config = dict(
    model='sound classifier',
    dataset='acted Russian speech (Dusha)',
    train_examples=26041,
    n_mels=64,
    hop_length=320,
    input='log_mel',
    spec_augment=True,
    win_length=512,
    targets=['emotion'],
    num_classes=4,
    arch='vit',
    norm='layernorm',
    norm_position='sandwich',
    activation='geglu',
    mlp_ratio=2,
    head_dim=32,
    fused_qkv=False,
    bias='all',
    qk_norm=False,
    parallel_block=False,
    inner_norm=False,
    drop_path=0.1,
    patch_size=[64, 2],
    layers=12,
    width=384,
    positions='learned',
    pooling='mean',
    mixing='cutmix',
    label_smoothing=0.1,
    loss='cross_entropy',
    head_dropout=0.1,
    init='trunc_normal_002',
    optimizer='muon',
    muon_scale='match_rms_adamw',
    lr=0.0051,
    momentum=0.95,
    nesterov=False,
    orthogonalizer='newton_schulz_5',
    adamw_lr_other_params=0.002,
    grad_clip=1.0,
    l1_shrink=0.01,
    steps=5900,
    batch_size=64,
    epochs=14.5,
    lr_schedule='cosine',
    final_lr_fraction=0,
    warmup_steps=590,
    weight_decay=0.2,
    adamw_weight_decay_other_params=0.05,
)
Rows from block 6 of a small sound classifier, named by matrix and row number. Rows with one number belong to one neuron. Each number is 128 + 24 x the weight over its row's rms, rounded and kept within 0 to 255. All counts start at 0. Numbers have three digits each.
Before each neuron's rows are labels from the 100 clips, of 14976, where the neuron reaches its largest size: "responds to" is what is common among them. Only what is clearly more common there than usual is listed. The data: acted Russian speech (Dusha). In brackets: how many of the 100.
# gate: MLP gate (model.blocks.6.mlp.gate.weight, 768x384), inputs 128-255
# fc1: MLP up (model.blocks.6.mlp.fc1.weight, 768x384), inputs 128-255
# fc2: MLP down (model.blocks.6.mlp.fc2.weight, 384x768, transposed), outputs 128-255

responds to: emotion: positive (46)
gate.436:138127117118129110126121124177125089125135126148134127105166084133136131135111101103144130099139127149121108128145135194101108112121144156100098147130133144000130129112135085110139098127147124119142146095100122123112136164081136122142117102114137137122129113114135127122136137148121116127144119127122125129134140139119131127129139130122129168130213121110162137135142145115103133128138
fc1.436:117129137138133149127128130085131171131122128094127105164104170117119123124128160155117129156124131109130137128108120074161142137134117107159177115121132120255127119144132154149125158128117127148124099175146134133151122098179130133111152172157121115136125144146120137135105125100129128134106133142133132117119118114128115127126109130136121087114036123146102128127105120135136118129120
fc2.436:133127127127126154128133127134090137124135134065190127107119138132121132133117165100097130135135127129127120150125127128126142138140135148133137127144135120255141109129184167125130133131128135139129145098105126133129127123178117101134134156128129165134125097165129128139128121110115117129134124122140109127127123128140147122151113127129134132125108131143137148119123115129129128130127

responds to: emotion: positive (62)
gate.556:128128128128128158128128128128128128128128128128123128128128131133118128128128128128128128133128092128128128128128128128141155128128128128128128128145128128128128111128128111128164128128128128128128128130128128128128128128155128128128128111138128128128128151128128128128128128128002128128128105055128128128128140128122128128128128128153128128111000128191128128079128128128128128128128
fc1.556:128128128128123169128128128128128128128128128074115097128146128187000142128128110128128128141128128128128128132128128128128128128128128128084119128128128115128128128135128128180128128118128128128128128220128128128128128181128128128143218128128128128128128128131128128128128128128128128128128058128128128128128139128062128128128128128128128128128115128128128128128128128128139128128128
fc2.556:128128128128128128128128128128128128128128128128128128128128128128128128106128108128128128128128128128128128128128128255128128128128128128128128128128128128130128128128128128172128128128128128128128128128128128128128128128128128128128128128128128128128128128128128128128128128213128128128128128128125128128128128128128073128128128128128128114128132128128128128128127128128128128128128

responds to: emotion: positive (39)
gate.61:136119100112156147131117134131129107127123120103140127091113096134127124120119123101155121136144134133116132131150123140147099129082130137098081154125126118000109141121102153167141121116125133112127164125116132113104118180085148136142101100124159130132134143128129127098130099125128117152143111114164118110150141128121078127134145128126140132154205125101144135096137143113099131135125
fc1.61:141117097115164150129124130120131104126116124108130134094121096130135122119130133103144124130138134132116123130151128148137100121084115130104062142126124115000109135115100159151134109120127131112125165126124134115110112190081145131141108081116167137131124151128127121095138106130135119167147110116159111115145144128120065133126143128123139140159210128102142124092137136116108131135124
fc2.61:129123140126125097128128141146144125111140128149144132149105133131174117118149081100145126128128135130132111129117128126127173150149117106146115127129124122000129141131070111154147139131124127162123102141145123129132127117140126140126128118107117097132133166145089126127122104158137125101133121111053124131128113112132094129056131126141128124139150152130159117108115118132132136118137

responds to: emotion: positive (61)
gate.520:147106106128132094133130110109119104135126124127134151166121136142147127119134078097123132126143158126144130134128148086090129129112092128179124175127099089157136061100152082219075069148136118124096123113112129112130133113117141111121126144101133139147134111079128127112104132130131142155113081142100097122136135129130166120134136091120120136131194104135103083155155160173112132121111
fc1.520:112101097111116127129147125072122122170124149142110168171135138118132131123124087126147135140134127126141139129136179103118180099136149120133108160110091078090148072113094106206136105155098128115127078136130142142088131095149140148119169139138130130164151077119115121127090152132111136154121103081117121142176124119179151138126136107121137138138143107152080098128156130150146149107128
fc2.520:149146056129156123129136122124136115116110157106125164162144140132098110129096146059131138150138134154121134118119120138108167125135125090107120154131125130099128131132119127224127132121131117121119160089142126138138145151129155154094137061130171153136133128085144108164114159115076126140111156166123196122123139121160116100131143128128160161119095078128124147128113129140145130120129

responds to: emotion: angry (56)
gate.144:130161113126150097105130143095126169137139138128129152094139127153034126166120137069135121149120134148122150153099117050124058114144117100125164103095125113148116147126130155218156148147121138129176083092097115113135105157205111161126113160124126078119097149137130139155151183049097127148105194147136189134120145125128133145137122127108123147110095138090112134111137123138125123160123
fc1.144:119107140135113156152121111174124088110127117126126099157125130106207128086132095160121134119145125110128116108148130196138174169112132164112115142158133143118143114129125083024125128090127119129073150160164139144125149081055141096135146097141126168133178103125126119109071086186157127112146073113117076116140114129129133103114134128141129114156147123159142126169106133119131135092132
fc2.144:138125117104097147133127126128075143145144113130112135146095148120134154120108126127129141128128134131124074106131118133137140125156130131170167155140094112255149160130209135111071138153133118131135143174120127127131123091081129150121124166145174127127141097121117120135111126141121116129127125137253117147169119106137160144128135132121123113143076119143119154110077115130114121126121

responds to: emotion: angry (54)
gate.419:117115126104122131114126118211133119125138128116127128128125129145106141129118126129116137121137137124133145097128129112108104135095127146075110169108132157000146152115084128158115054088151135118123115155122125123095108126116132119138146144118123153123136137170118128128150125134090126157176138101110075122118127131139133143127124137144133155129149105113122119102169132129106133124130
fc1.419:121111118103119141112125124200124110121135129128122129123123130138112148130128124127106140120141136125131147093128130126118106136091129156073105174109134155000142144114093126153110063085154138127124108159120128127088118124113133127140148142119124147123135141175119128122145118153101127158179134111125079121118128129147140145129132143147136166133153101126117128091179136129114135121125
fc2.419:118128141108104117135127124171132127119124125139096170146117134134168128143132170142134133155122127115133176083130129129098128147123097093136107105090105121000130183132123070147165127169105128145133105126182099130143123127169123104149153112128127153123125128108133140129154116084129119116138139165157114128193126126113133199192105108127097099127117157117190092128140103127136133122124

responds to: emotion: angry (51)
gate.322:138126115131096145143136156137116128127089126141130128128146143126156139114061181116201152129116158153145127126118138144125158028156143106190167098136125101047136091122111194076104126151158127120125127168128133130134141128130127125119182119155137132133133130121109094158216119151119142074171143206100110127126108128140080184132124108125135125124152145131152118114111127119135125127144
fc1.322:129140123119146117131093155135132179148124133126132129121147123125171113118088149160137134137131121129125118114133145129112099074146121126133136059197123112126123127118123182054112121165146138116107124134144130117129131086076128095137140116121106133137135089125135143134189143165115124080153150169125106123072114130129119146093105125125135073144164138096112127127137106156131170137128
fc2.322:128122126119140079127128128142163126133134116092139136134208136117129126121129160106143130135132129152128127189132127150138129060099102117128076129136123046112133141142109156255128115109133125093121154114121117122138140135119137132117131110137149160151128160096123123129118142095127112138101116091016127129125118128134189138106132132123141156134173119144204086143135127131124128140123

responds to: emotion: positive (55); emotion: angry (41)
gate.348:128105128128128102128128074128141093128128128119155128094206081128162128127104128128128128128128128077130128119145095117119193128128128128128128174128128128158152147128179128128128128128128128128128128128176128128109109114128128128128128165124000128128181152128128128128159128128146128128128068128212128128150086128128198128128128118128128128147066111128128128182128128128128128128128
fc1.348:128128128128128084128128081128134122128128128122128128124128107166137128128128128128128128128128128096128128117139128128126157119128128128128128192128128128132208185128128124164128128128128128128128133128173128128096092128128128128142128187128000128128186128128128128128156128128128128128128081128204128128128102128128155128128128128130128128128128128128128128159128128104128128128128
fc2.348:128128128128128128128128128128128128128128128000128128128128128128128128128128128128128128128128128128128128128128128128128128128128128128128128128128128128115110128128128128128128128128128128128128128128128128128128128128128128128128128128074128128128128050128128128128128128128128128128128128128128128128128128128128000128128128128128128128128233128128128128128128128128128128128128

responds to: emotion: positive (79)
gate.24:142133131157169133122111119082123091098129174087131142114189125117119121143128096089096133131126179128129124141136124155127160092072169132110092139153127122066118117134084146150075102147133118183126107142121133121130107169119135096114114128140120126144115101145133133103123122123109130137143136148144134140140157135130117095168119116140143122113224101128073119118155142110090154130144
fc1.24:145129131151180136127119114085131082100127171094129149116190120123125123144130110091106129126127181125130128141135123158120151096076156132107073140143129122075120123141087137137082088132133123178124119135117131125135105178127135097109108134134113137143116101144133127107121123124107133140144138144139134145143160136125114099160119109138144123114217100122071113125160141112089156122146
fc2.24:126132113136133157130134129165118114129119135078155156105130129129135125137102123131169129130141133151137128131155128112146159090142118131069143132126138133000155098120101078125096129125125130120136152106124130123120126114079136128128157146115088167125131131114132129125083125141135125162108126150126127127145140119156122082141119140142134141128129121126126145126087128140166127123128

responds to: emotion: angry (40)
gate.417:135140146163178116130142137081096130097103161129121134090089132102151128137141124163092108129128135120133130133127129147149177160106152126110138133189068141083125127132110114118143098170125119178088125159187142102129084138132131124125124128145089147133143145164143150081111092134163149124126127118112142126114138132185138093141142139151109131142187139130143132124097148130128136067135
fc1.417:117120095107061126127107120171171136150169082120139119159136123144129132131105137118144142135127114125118130136120122096097050117152102134150130121074193127135133120145149141108126158090135142071159127111062113154128180120159118136135123162107125126118122115121125116183155161093112100119111114122126116114125088126092128145125125108108138114090075124133127117145128101135134104187119
fc2.417:104126115129127145129127110152134145128220109174137099147094118144138128128099189132068125122128122096116140066095108138120043127168128129116145140123159111171129158136163146109117167062125131110131129122119087149139142095138128175132099123105133130128152132098127124136132127127130103076127124132127126104117078126122133139133125130114106114139112130130126160139085122140146128113114

responds to: emotion: positive (52)
gate.519:128136145126123175119136132100135146131132118094133095104096139140108118146117083131069125127123123120105127142158136124164121127151130124197147111106170095037148174119093131166155145117090142119132091067137089127136126128147071142121113118118164120101115122122121131140100121132134128142153114144127151153139114108114129136128128189129121113132180157112121149122124101067107130106130
fc1.519:129112100131135091146124127163109105125115139156126184153144126095141130118155185130190130128133141143153130113087121129103161127107121134054116135148084160220109066144160130091089107133163121136120169180120173131117133121113179098136138134134102151150142132136135118118156131128133129120101137109128093105096143143143113121133130078133135145127075105147137111132128150184168127140128
fc2.519:148146137104172142130113143111093097127104149115093132104173130117101141159166172129107128130132125134111095128124147151120144143093086079092116111186129114162132120135173133098128102089136131133137183117125150144091130125124113092125112098128099146129116124141147132114123094133112154155119133039085118126175158120116140130165125135137121202128165094129147119118188151151144142101123

responds to: emotion: sad (79)
gate.115:123130172126160130132131140140132123131123131127127099139110118115089108127113114112110125130128139163132144096136131140146121151094135152123165103110133132027119132122086071203185127052119127175145033149175128118128145147141118115136115147160126083128132121099125145129105127129139131129154138145128122149128162127101105122139132139137113137131121135152021137129120123105122106106143
fc1.115:133123072136108154125125112114126110130128125137129175116150141118165140130161151152143135124127117088121123148115130109089144099169112103149087139136117113229143112141180217119060128184118132097091240119085128133123118117127128146116152093078119194135124141157134115116170115125134127148091098103127135118127103126154119136127122120121144107127127125096189112114141122153171149148122
fc2.115:150111075124104118126137125067114115157095110129073167175103143121142134121164183157087128158132131145118094142127132132086155127124131136110110108133115145201130120131122150127080119169128128127124209131124163126135122136107121125142128108126146169129151166155126126125149133128130136127129118000172084123153125112121132128131123119129130126134122146156150099112128106123161126128125

responds to: emotion: sad (55)
gate.754:120096121112143148130068125144109052141116148074103135133082131073132121138149182144091130132128155119123126155124113143119130098082131148080133114159139133204117114165154118101101120092157102164133117117078144129133096146083153063161128123084137136144109126128128128089119130167116100098161096100126112126124154133111130131153108143142118134147133102161125133117132139152140136127115
fc1.754:138164136142122099123176134113151204123140109181162110124172121183121137122100065115166125120127103135133134110131147108137120149177114106183132140097123123045133143100096135147155132158107152091126136142174107127125160118166096189103119140177128111111143130128127128169121132087136155145100166158128141127132102122145128125105151121111134121101127160089130121131127118100111119135142
fc2.754:142139131123091123128169131116139128117136086196116122129088128149121127113088134098148124125128126144129144126115129158118131156136098112146144119128114075076122144097069190049129130177127140117139142167151122119108146113132109184128127124166135092121134138146158128134135126129143128166098135170098141132148113130169125143119145098116131088131135229123154099131128119108109128148130

responds to: emotion: positive (52)
gate.690:127154171125120123128134124113157142136136129128134115178084127129143082155104157111187124128132109127099136136105128146127128091131160164215141128174127110082116122126107167166125125149128121126140175125136128119123154140073145129151109109083130123113114098146135130127130139121129125087085163028149079137091123128131131108164115148127117150130109129147192133111085105135143134127128
fc1.690:132120098124132095129142118134129132122135128169112161077138114145168159101125105126111128128123141129178128129129128123126145130125112123053145134112120126126128128123113132069137129200146129089127090098140128159124112102159121134118101116142112141170147186077138103136144135130134132153135127129089146127168122133134149163063178126128156133135207152069132131129151131127118134128127
fc2.690:125128146130128105128128128133128128137127129123177072128110106129126120132122128123121128119128128142127134130127128122136134062118156130121139131114139129119128130129134117187137128130128128132130122129130120127146127139126128129125128196135144127128128116107129128128120148117128128073118125087119131128119127125123168130120100193124127150128224130128107129133128128130127129129129

responds to: emotion: positive (76)
gate.696:143142112128156123131156119114114146137112128128123145139190128137070104128126140141122100111130128124132162132106133119073145129156154112106132119121099122136114119157066145171147127163126119128076152116133129116106113110116116132140086140098127133124142084151110117124135132120135128158113131116160127110186135113127132128120129114128123169125138124120169140142117136137125136113134
fc1.696:167133054141124090133146118129109124147114132097165175130190131120034123135167157191145112130136112154110146138087133144121130172164122120105128126132112123124116108152108139230116097139133131125114174144106141119115153123134126150114106139113150138120119096136142124124107154112139124158051105095137130104104119113141061106113135098133129139096174127122128147168110139151164123140135
fc2.696:155145121130162120142110125088101130133110160137104152127178131128139127129083024135125132131120141163123180168118117149121129102112119122082096125164103157099125089156101119112117102132116113136127117090143130134154131133150137127105108115123106120129134127121131112176107132116139124170111123166082161129139185127178138128147166125124137107093109149104117125118146141145130129143138

responds to: emotion: angry (55)
gate.302:159120106105108163126147136130139127101108128154097140076039127142182149103143139126132132160125130130137114131151139129146160131090107100112100139074101110132128150150103100114157124124136125098135103107107146123084121131188109125091136113091141136139092155150133121163114121150093140172168137130102150143110139132128162144093128074113153186129149106164111095098152129121141109131148
fc1.302:174106115120108148128149128156141128107112126158102151085000135141173151100144138128150134142130131131144116112159144143131155127111119093103090140091090113125114133145089099127132119127141118103130108099111135126088120125177119114095136119089137142141102146139130106150108114145101150177178116122100145142108147137137126141090133086113164175130153109155091098105150129122146126125148
fc2.302:129117094125119111135131099119129127114160071127189108137128125122175122122111094096159130162141138142126116185130109064122132061160119129151150140119113125172126116128188197137129155142126128107126129142120108124141146132129132141129133134110128134153135127108131125158138125111144092158127118109086124143130122157126099081102126104091140132158113126128160102127089118119106102153113

responds to: emotion: sad (83)
gate.537:129132183125126122113116139167124168144128138147110072114175140162062148114107049105105126114152131132126129106151125120130130169099157152133145132115167141054128171086131042133142112120136121137130000126124123129130121152140131128160134140154130123118129090107130142118092126145104142136182135185146134127123139121132141162143128151134128155119109129142099146115194141112082151120132
fc1.537:127107108108126089129131102127140119090148107115133168149123122166190128109113150143135125132131124121140096142135120124084106101106128114079112158135128140216134114137176162111119122150157138103144195130104123133121112099128138126106120136109110131136125141156128106144148143113100115123126138058137124117154146134103125105123120076108142155124137083125226103141120141130120106129128
fc2.537:112137088126149128138118107127080114136136143128120151132100129128125118125165123118193126147122128124125125096109127126091116077135101118124136121170104150101116126137095155101078120159117132137133202126121134088103119087141122122135100119101138136128133131185132122119159153124129126131123134050161115144186159108111133138136137087111139126114070137137115114122080133142153128127140

responds to: emotion: sad (76)
gate.510:108147159127131151121088136121151208148135132080175077117136124127177107144118085130104134117124111108131102122131148186173121169126146154183124127078154139114141146123079108111172107124126120136128068173125114127126127134096123098116140128155140097091113121148096175129076129146119110124139137195124118091137107133109175118085087175131120095112179123107080126136159123141071128161133
fc1.510:127151075141139099147156136117094081122122127128098155161081126084099116147138212127170131144114143157095167125082133156124138108183118097083133120150089100114092115153140153116119146142125131117126209130127147123135127109130120149134106110104162126153143128158141118136202128128133133116094150114091121128057125126170121131176156130142120134154130155127156138117065123143190139122116
fc2.510:128127131144124129131131135121114165141095139117108090132123140105159126137144119174143125124127127126134091126122130125139142187156127131154124119142110171056129127147152134136124113137102131142114156120130135115112137130127131110136133060166105141118134153130125143108114106124135127156105122114184086103147137128165170128172137156128128121125084126138153102128115124129126127109120

responds to: emotion: angry (57)
gate.311:131178135137116125119125127112136152120128131102136074093147127136110125155102162074173121137110132148116119145108121080154080117112130095131139101128137123105132166137126111162146150175095138118154106082126145111130131175206095157100107116187131037124081211121131155143172161081118133124076193146111167129129127132104154106158150157139123135117121188077186131095134113121108126159155
fc1.311:130184130144115130119130128104138149122130136100136076093146128139105123157103160076172123135111138144117123140107121087152086115106130097136140101135137126091132162132116118165141150180099135128150112080126145113132128173194094159102110124183132037120080213118130158144167164085122137120083194154114166128138128135107149102155143161142120137118121186073174138095132114119104126155151
fc2.311:128129160128128131130129154152145135119107134172109134132137141117124124128138141128161136116123127130146129115121134128154135098154107111078086092125135118000130135133027137219130115135105136127128107101134119134121137130130135121123151097154109110125121142103119141121143119168121129132141123119048126140123159125131119126121109137132128141129255133127124125115151128149107131124125

responds to: emotion: positive (40)
gate.193:120125087126075103132146098148134091106144106097191127171156153166157128102085091120136140132132156139151124129147123112113160068107135125093190144091131117070163159110109132178141141098138167143151103140119126092135156123143135129124186159168076071135162107098125148177111128080130098117128110115157135133147129129131102128126113082129143113126104125163131106151121134135103123135126
fc1.193:131115144131164143133130153149134132132141147132053152121107112083108141148144132137117130139119103113113143139085122141165128230171145147145097115184128126143121081163135112122115157129096112112122108157145140162113121138155126142133115141049123175129118125127134097129103112138113144129115111049083147135149118120129170112159160138131123137125089128149160160128125125114138127110134
fc2.193:120135139139133111121090133159159124132128138145115110124132105128084148129121200233130131111123111115126110127096132095088078105165142127118110135125139165123129141146120109147101145162128121118107147124152141142110139109125152158127119114150095136125183159147135136117102120122104143104111148153204129108119103137157115136118149115138120129149146117128153152129156140161152143117088

responds to: emotion: angry (75)
gate.705:159141118137170118131152107088125129132118124130139116126134128151057123124125144055152124163118157130126160122150140062114145158119122055115144125131107107122108139124117143185141132169109121109128079050134145122123086134132118102093129136151158087163109151144133131146171125095136130188130148151103156130122123131139103125163113136122133130136123150122134192117111130129131124116131
fc1.705:162145125128144112134152124113128136128116121131115113127128120138065137121137153054120129188119131130124163123155117053118106183127091053115142106121128078090123158126132111131164137126082119106129100091148153127120114144190110120097092122151125076158115171184130125134198126084131135192125139171105172134087110130127159136192131122124137142128103154134126157109086129128149119121128
fc2.705:111129162145120135123136118108195148109139116112139114131113136109146131127133153102196140125123143127120108171159124113150137098133102122146136072167120124071133132124079177127125133149135107132130125154126123137142128179156123117086172131162134107128062136087093133131135109122133127152182134129184168129104165149114142106147143151127127149126255109116135116117165123123127110138156

responds to: emotion: neutral (67)
gate.490:083166126128131172135111120126124113142124134086118092159087142137148094146115176124076128160128136141095109147088118153109105039120155172095205098137136170150127099129140127091126175160140154144148143130122120130141129137114129116140124065111120123128122155146124134127120132134093109091132139126141128118117165128100189111136134139128136115117095062125120107128101131151146128139128
fc1.490:167102132132103095122161137129129152092132116174139162099172122126123154108132118130181128103129128128158135106160133087151169201137115088154063165118110093109129157123123142178132094128114103115115130125133128126113128110162128138109146178138138136128134113111146127138185120108166140187123121119113136138127092130165074146133121110132127141139184187138159150133150128102117123111128
fc2.490:189130116128102116129144128170097117109143129162159150140126131117103130127107059102109127126130141118140166113124128105128137126152094103180100138084125097131128116114139152255087093105131125087128122086137140130128131134160133138127122161122120134127131156110163130140161123121145129186114118197107101130069112139132081128130116119135109125127123154133176123129125118127114127120101