Weights of a small sound classifier.
Training: muon at rate 0.0051, 5900 steps, batches of 64, held-out accuracy 64%.
Data: trained on acted Russian speech (Dusha), 26041 training examples, 14.5 epochs.
Rows from block 7 of a small sound classifier, named by matrix and row number. Rows with one number belong to one neuron. Each number is 200 + 40 x the weight over its row's rms, rounded and kept within 0 to 999. All counts start at 0.
After each neuron's rows are labels from the 100 clips, of 14976, where the neuron reaches its largest size: "top examples" is what is common among them; "loudest band" is the band of the loudest frequency at the time of the peak. Only what is clearly more common there than usual is listed. The data: acted Russian speech (Dusha). In brackets: how many of the 100.
# gate: MLP gate (model.blocks.7.mlp.gate.weight, 768x384), inputs 70-104
# fc1: MLP up (model.blocks.7.mlp.fc1.weight, 768x384), inputs 70-104
# fc2: MLP down (model.blocks.7.mlp.fc2.weight, 384x768, transposed), outputs 70-104

gate.549,144,177,219,196,171,190,204,192,191,205,169,191,195,185,152,174,160,224,193,121,171,202,240,146,238,41,217,199,212,193,185,183,198,218,221
fc1.549,204,207,179,193,249,191,197,193,201,196,212,202,206,232,261,202,226,152,220,301,242,192,166,253,105,316,156,225,190,215,199,204,191,196,186
fc2.549,282,203,186,207,195,212,197,183,242,229,208,275,242,157,216,200,227,229,270,198,219,183,229,196,133,191,218,190,190,193,205,194,212,204,187
top examples: emotion: positive (76)
loudest band: 250 to 500 Hz (87)

gate.666,188,182,199,210,172,190,224,185,151,157,186,181,154,181,206,199,152,129,201,224,192,267,202,244,223,205,109,220,174,197,186,191,210,206,184
fc1.666,160,187,224,217,217,220,217,187,154,146,219,158,158,195,192,201,169,163,223,201,221,223,208,247,250,235,89,237,193,216,183,115,242,215,201
fc2.666,182,196,123,204,235,199,204,198,199,156,144,205,202,166,179,205,200,275,226,206,205,229,200,193,188,188,222,213,198,196,93,209,176,218,219
top examples: emotion: positive (53)
loudest band: 4000 to 8000 Hz (75)

gate.581,202,189,189,165,287,209,191,204,192,196,202,200,198,278,204,143,187,169,198,147,177,198,132,218,135,240,55,186,221,211,217,192,204,251,206
fc1.581,189,205,174,228,64,171,212,189,198,195,183,216,209,142,222,202,215,337,232,296,184,204,241,196,199,98,263,205,197,199,168,186,194,227,199
fc2.581,205,163,168,226,254,197,193,204,258,221,187,189,201,141,242,192,221,210,213,265,194,196,202,190,232,199,128,196,201,199,143,185,155,159,218
top examples: emotion: positive (50); emotion: angry (42)
loudest band: 500 to 1000 Hz (73); 1000 to 2000 Hz (25)

gate.193,325,184,169,211,206,167,200,202,219,161,202,229,197,218,177,199,213,221,197,192,196,170,167,219,151,198,193,208,175,225,197,227,276,236,208
fc1.193,106,194,241,174,182,199,208,191,197,235,187,201,216,150,227,188,219,139,185,190,201,222,228,221,237,214,181,170,229,206,198,209,94,181,229
fc2.193,217,236,225,200,206,205,203,231,215,235,200,181,218,215,154,186,201,110,185,186,299,198,203,207,213,198,179,201,201,207,234,174,184,211,207
top examples: emotion: positive (65)
loudest band: 4000 to 8000 Hz (55)

gate.719,252,121,198,223,167,168,196,149,176,176,158,242,191,245,182,197,163,199,231,226,227,193,194,197,214,214,222,227,197,223,201,160,172,244,244
fc1.719,269,133,213,242,174,200,201,159,196,133,184,179,203,232,253,233,142,191,196,249,218,215,193,207,199,229,239,247,191,177,185,163,201,202,197
fc2.719,199,193,197,201,226,253,200,224,206,154,146,220,225,185,183,215,221,181,204,217,202,227,233,196,202,172,265,221,200,208,114,202,203,154,206
top examples: emotion: angry (45); emotion: positive (39)
loudest band: 4000 to 8000 Hz (63)

gate.672,125,163,214,212,243,199,194,150,161,187,246,195,192,231,203,223,137,141,215,200,259,200,158,169,265,289,192,202,184,198,200,144,245,202,195
fc1.672,241,266,200,169,185,261,205,203,196,217,249,170,207,201,145,195,215,272,233,196,176,182,233,215,187,151,247,237,222,180,249,209,188,222,214
fc2.672,234,198,307,201,142,207,177,267,215,223,191,150,251,240,245,209,223,143,199,163,282,140,269,245,176,216,176,211,205,201,278,189,116,207,201
top examples: emotion: positive (71)
loudest band: 4000 to 8000 Hz (56)

gate.213,186,176,192,206,196,217,193,199,219,145,108,223,171,105,255,223,174,202,221,190,165,234,224,197,235,168,283,184,242,214,139,189,200,140,198
fc1.213,179,159,183,202,206,198,203,199,228,168,116,240,170,114,259,211,195,201,215,193,158,232,225,189,254,163,270,171,244,210,137,191,197,140,201
fc2.213,220,195,226,225,179,191,200,224,130,161,185,219,159,214,176,204,164,236,292,210,241,191,216,206,205,200,243,212,203,224,180,247,219,204,203
top examples: emotion: positive (72)
loudest band: 250 to 500 Hz (73)

gate.461,194,203,184,151,202,210,212,206,204,155,189,159,200,142,217,211,165,194,130,122,148,260,139,149,192,200,191,212,213,172,106,202,201,147,178
fc1.461,212,197,227,250,198,184,171,196,195,230,208,247,191,246,189,182,234,204,263,253,223,137,245,245,226,202,196,182,194,221,303,198,200,243,230
fc2.461,231,202,225,197,196,199,200,200,200,163,203,200,185,185,315,207,195,192,200,246,222,206,187,212,194,199,229,209,204,207,182,172,201,206,199
top examples: emotion: angry (57)
loudest band: 500 to 1000 Hz (72)

gate.284,168,205,205,203,118,174,211,186,193,147,164,203,196,227,241,217,210,250,201,183,250,248,162,221,225,156,186,224,205,207,156,195,236,227,221
fc1.284,199,220,220,192,312,205,195,226,212,257,208,234,197,156,158,145,237,137,154,187,157,147,225,195,178,218,147,186,227,202,263,221,162,195,219
fc2.284,188,234,200,195,178,240,223,242,202,206,180,159,236,222,145,213,209,182,237,189,157,158,226,283,180,148,191,210,192,214,216,217,223,210,211
top examples: emotion: angry (66)
loudest band: 4000 to 8000 Hz (53)

gate.469,168,163,173,202,199,244,262,169,169,153,244,159,196,269,117,263,228,174,233,158,212,235,191,194,220,223,258,194,179,156,155,252,195,211,213
fc1.469,266,270,233,220,112,164,154,281,190,201,179,231,166,170,278,170,229,179,126,235,236,199,204,201,193,166,187,241,212,230,237,191,171,214,188
fc2.469,181,200,209,200,188,192,205,206,200,188,212,198,235,195,194,209,182,181,217,210,232,199,240,181,202,178,264,229,201,215,157,199,211,208,203
top examples: emotion: positive (41)
loudest band: 500 to 1000 Hz (43)

gate.146,200,200,230,200,189,211,176,264,200,200,197,176,200,200,163,167,200,200,200,203,200,200,269,207,200,247,200,130,200,200,200,170,189,200,200
fc1.146,200,200,200,184,164,230,221,105,94,200,200,193,200,200,200,249,189,200,200,200,158,226,169,200,199,130,203,207,200,200,193,200,128,235,183
fc2.146,200,200,200,200,200,200,200,200,200,200,200,200,200,200,200,200,200,200,200,200,188,200,200,200,200,200,200,200,200,200,204,200,127,200,121
top examples: emotion: positive (52)
loudest band: 250 to 500 Hz (59)

gate.342,239,177,201,262,291,203,163,270,171,203,239,179,208,242,214,207,208,149,139,157,176,159,272,175,246,158,192,165,190,225,216,168,136,202,218
fc1.342,247,200,219,259,384,244,201,278,186,227,229,170,200,210,231,182,219,100,159,172,182,163,232,208,247,210,123,157,160,193,240,196,221,198,190
fc2.342,187,203,193,205,173,205,184,214,194,202,211,216,186,190,185,207,220,163,180,102,188,214,237,185,227,210,188,218,205,197,255,204,158,200,240
top examples: emotion: positive (92)
loudest band: 500 to 1000 Hz (72)

gate.706,198,166,223,205,214,129,207,185,202,155,216,230,147,189,307,221,90,262,222,140,233,218,167,220,182,177,219,192,233,197,200,228,161,221,194
fc1.706,216,195,234,231,210,170,201,191,210,172,267,209,157,194,291,220,115,278,226,138,237,198,168,200,184,193,240,195,253,210,192,198,189,209,164
fc2.706,177,210,165,211,289,235,184,203,193,133,184,191,191,265,186,209,205,193,191,233,195,193,271,232,263,225,183,209,199,185,169,200,257,194,156
top examples: emotion: angry (51)
loudest band: 500 to 1000 Hz (59)

gate.167,200,94,200,222,194,162,200,200,132,198,200,200,200,250,200,200,201,193,200,154,205,305,182,200,173,207,271,200,200,200,282,200,200,201,200
fc1.167,204,161,200,246,231,162,200,200,149,200,198,200,201,201,200,200,200,198,183,161,193,263,212,25,122,191,193,200,202,201,200,202,201,200,200
fc2.167,200,200,200,200,200,200,200,200,200,200,200,200,200,231,0,200,200,200,200,200,200,200,200,64,200,211,200,200,200,200,160,200,200,200,200
top examples: emotion: positive (42)
loudest band: 4000 to 8000 Hz (63)

gate.380,247,230,180,200,38,279,190,256,228,231,219,180,233,130,214,200,271,202,151,208,193,189,268,197,216,139,206,214,193,231,236,205,223,210,191
fc1.380,241,219,197,178,64,251,192,237,210,231,227,201,239,149,224,197,269,217,171,187,215,205,230,203,195,213,200,213,206,222,218,206,225,235,212
fc2.380,166,182,215,200,196,208,209,158,204,175,282,218,198,159,201,244,198,237,204,158,151,205,209,161,187,199,186,225,200,198,185,208,236,218,229
top examples: emotion: angry (55); emotion: positive (39)
loudest band: 250 to 500 Hz (79)

gate.78,200,125,200,200,200,200,200,200,200,200,200,200,200,200,200,200,200,200,229,200,200,200,200,200,200,200,138,200,200,200,200,200,200,200,200
fc1.78,200,200,200,200,200,200,200,200,200,200,200,200,200,200,76,200,200,200,200,200,200,200,200,200,200,200,200,200,200,200,11,200,200,200,200
fc2.78,200,200,200,200,200,200,200,200,200,200,200,200,200,200,200,200,200,200,200,200,200,200,200,200,200,200,200,200,200,200,200,200,200,200,200
top examples: emotion: angry (40)
loudest band: 250 to 500 Hz (90)

gate.551,240,157,200,200,200,200,200,210,200,200,200,144,200,200,200,200,175,273,200,200,200,203,200,174,200,257,200,200,200,200,200,200,200,200,200
fc1.551,200,200,200,200,200,200,200,143,200,200,200,200,200,200,200,200,166,200,241,200,256,200,200,200,200,200,200,269,200,200,200,206,200,200,200
fc2.551,200,200,200,200,200,200,200,200,200,200,200,200,200,200,200,200,200,200,200,200,200,200,200,200,200,200,200,200,200,200,200,200,200,200,200
top examples: emotion: positive (63)
loudest band: 250 to 500 Hz (55)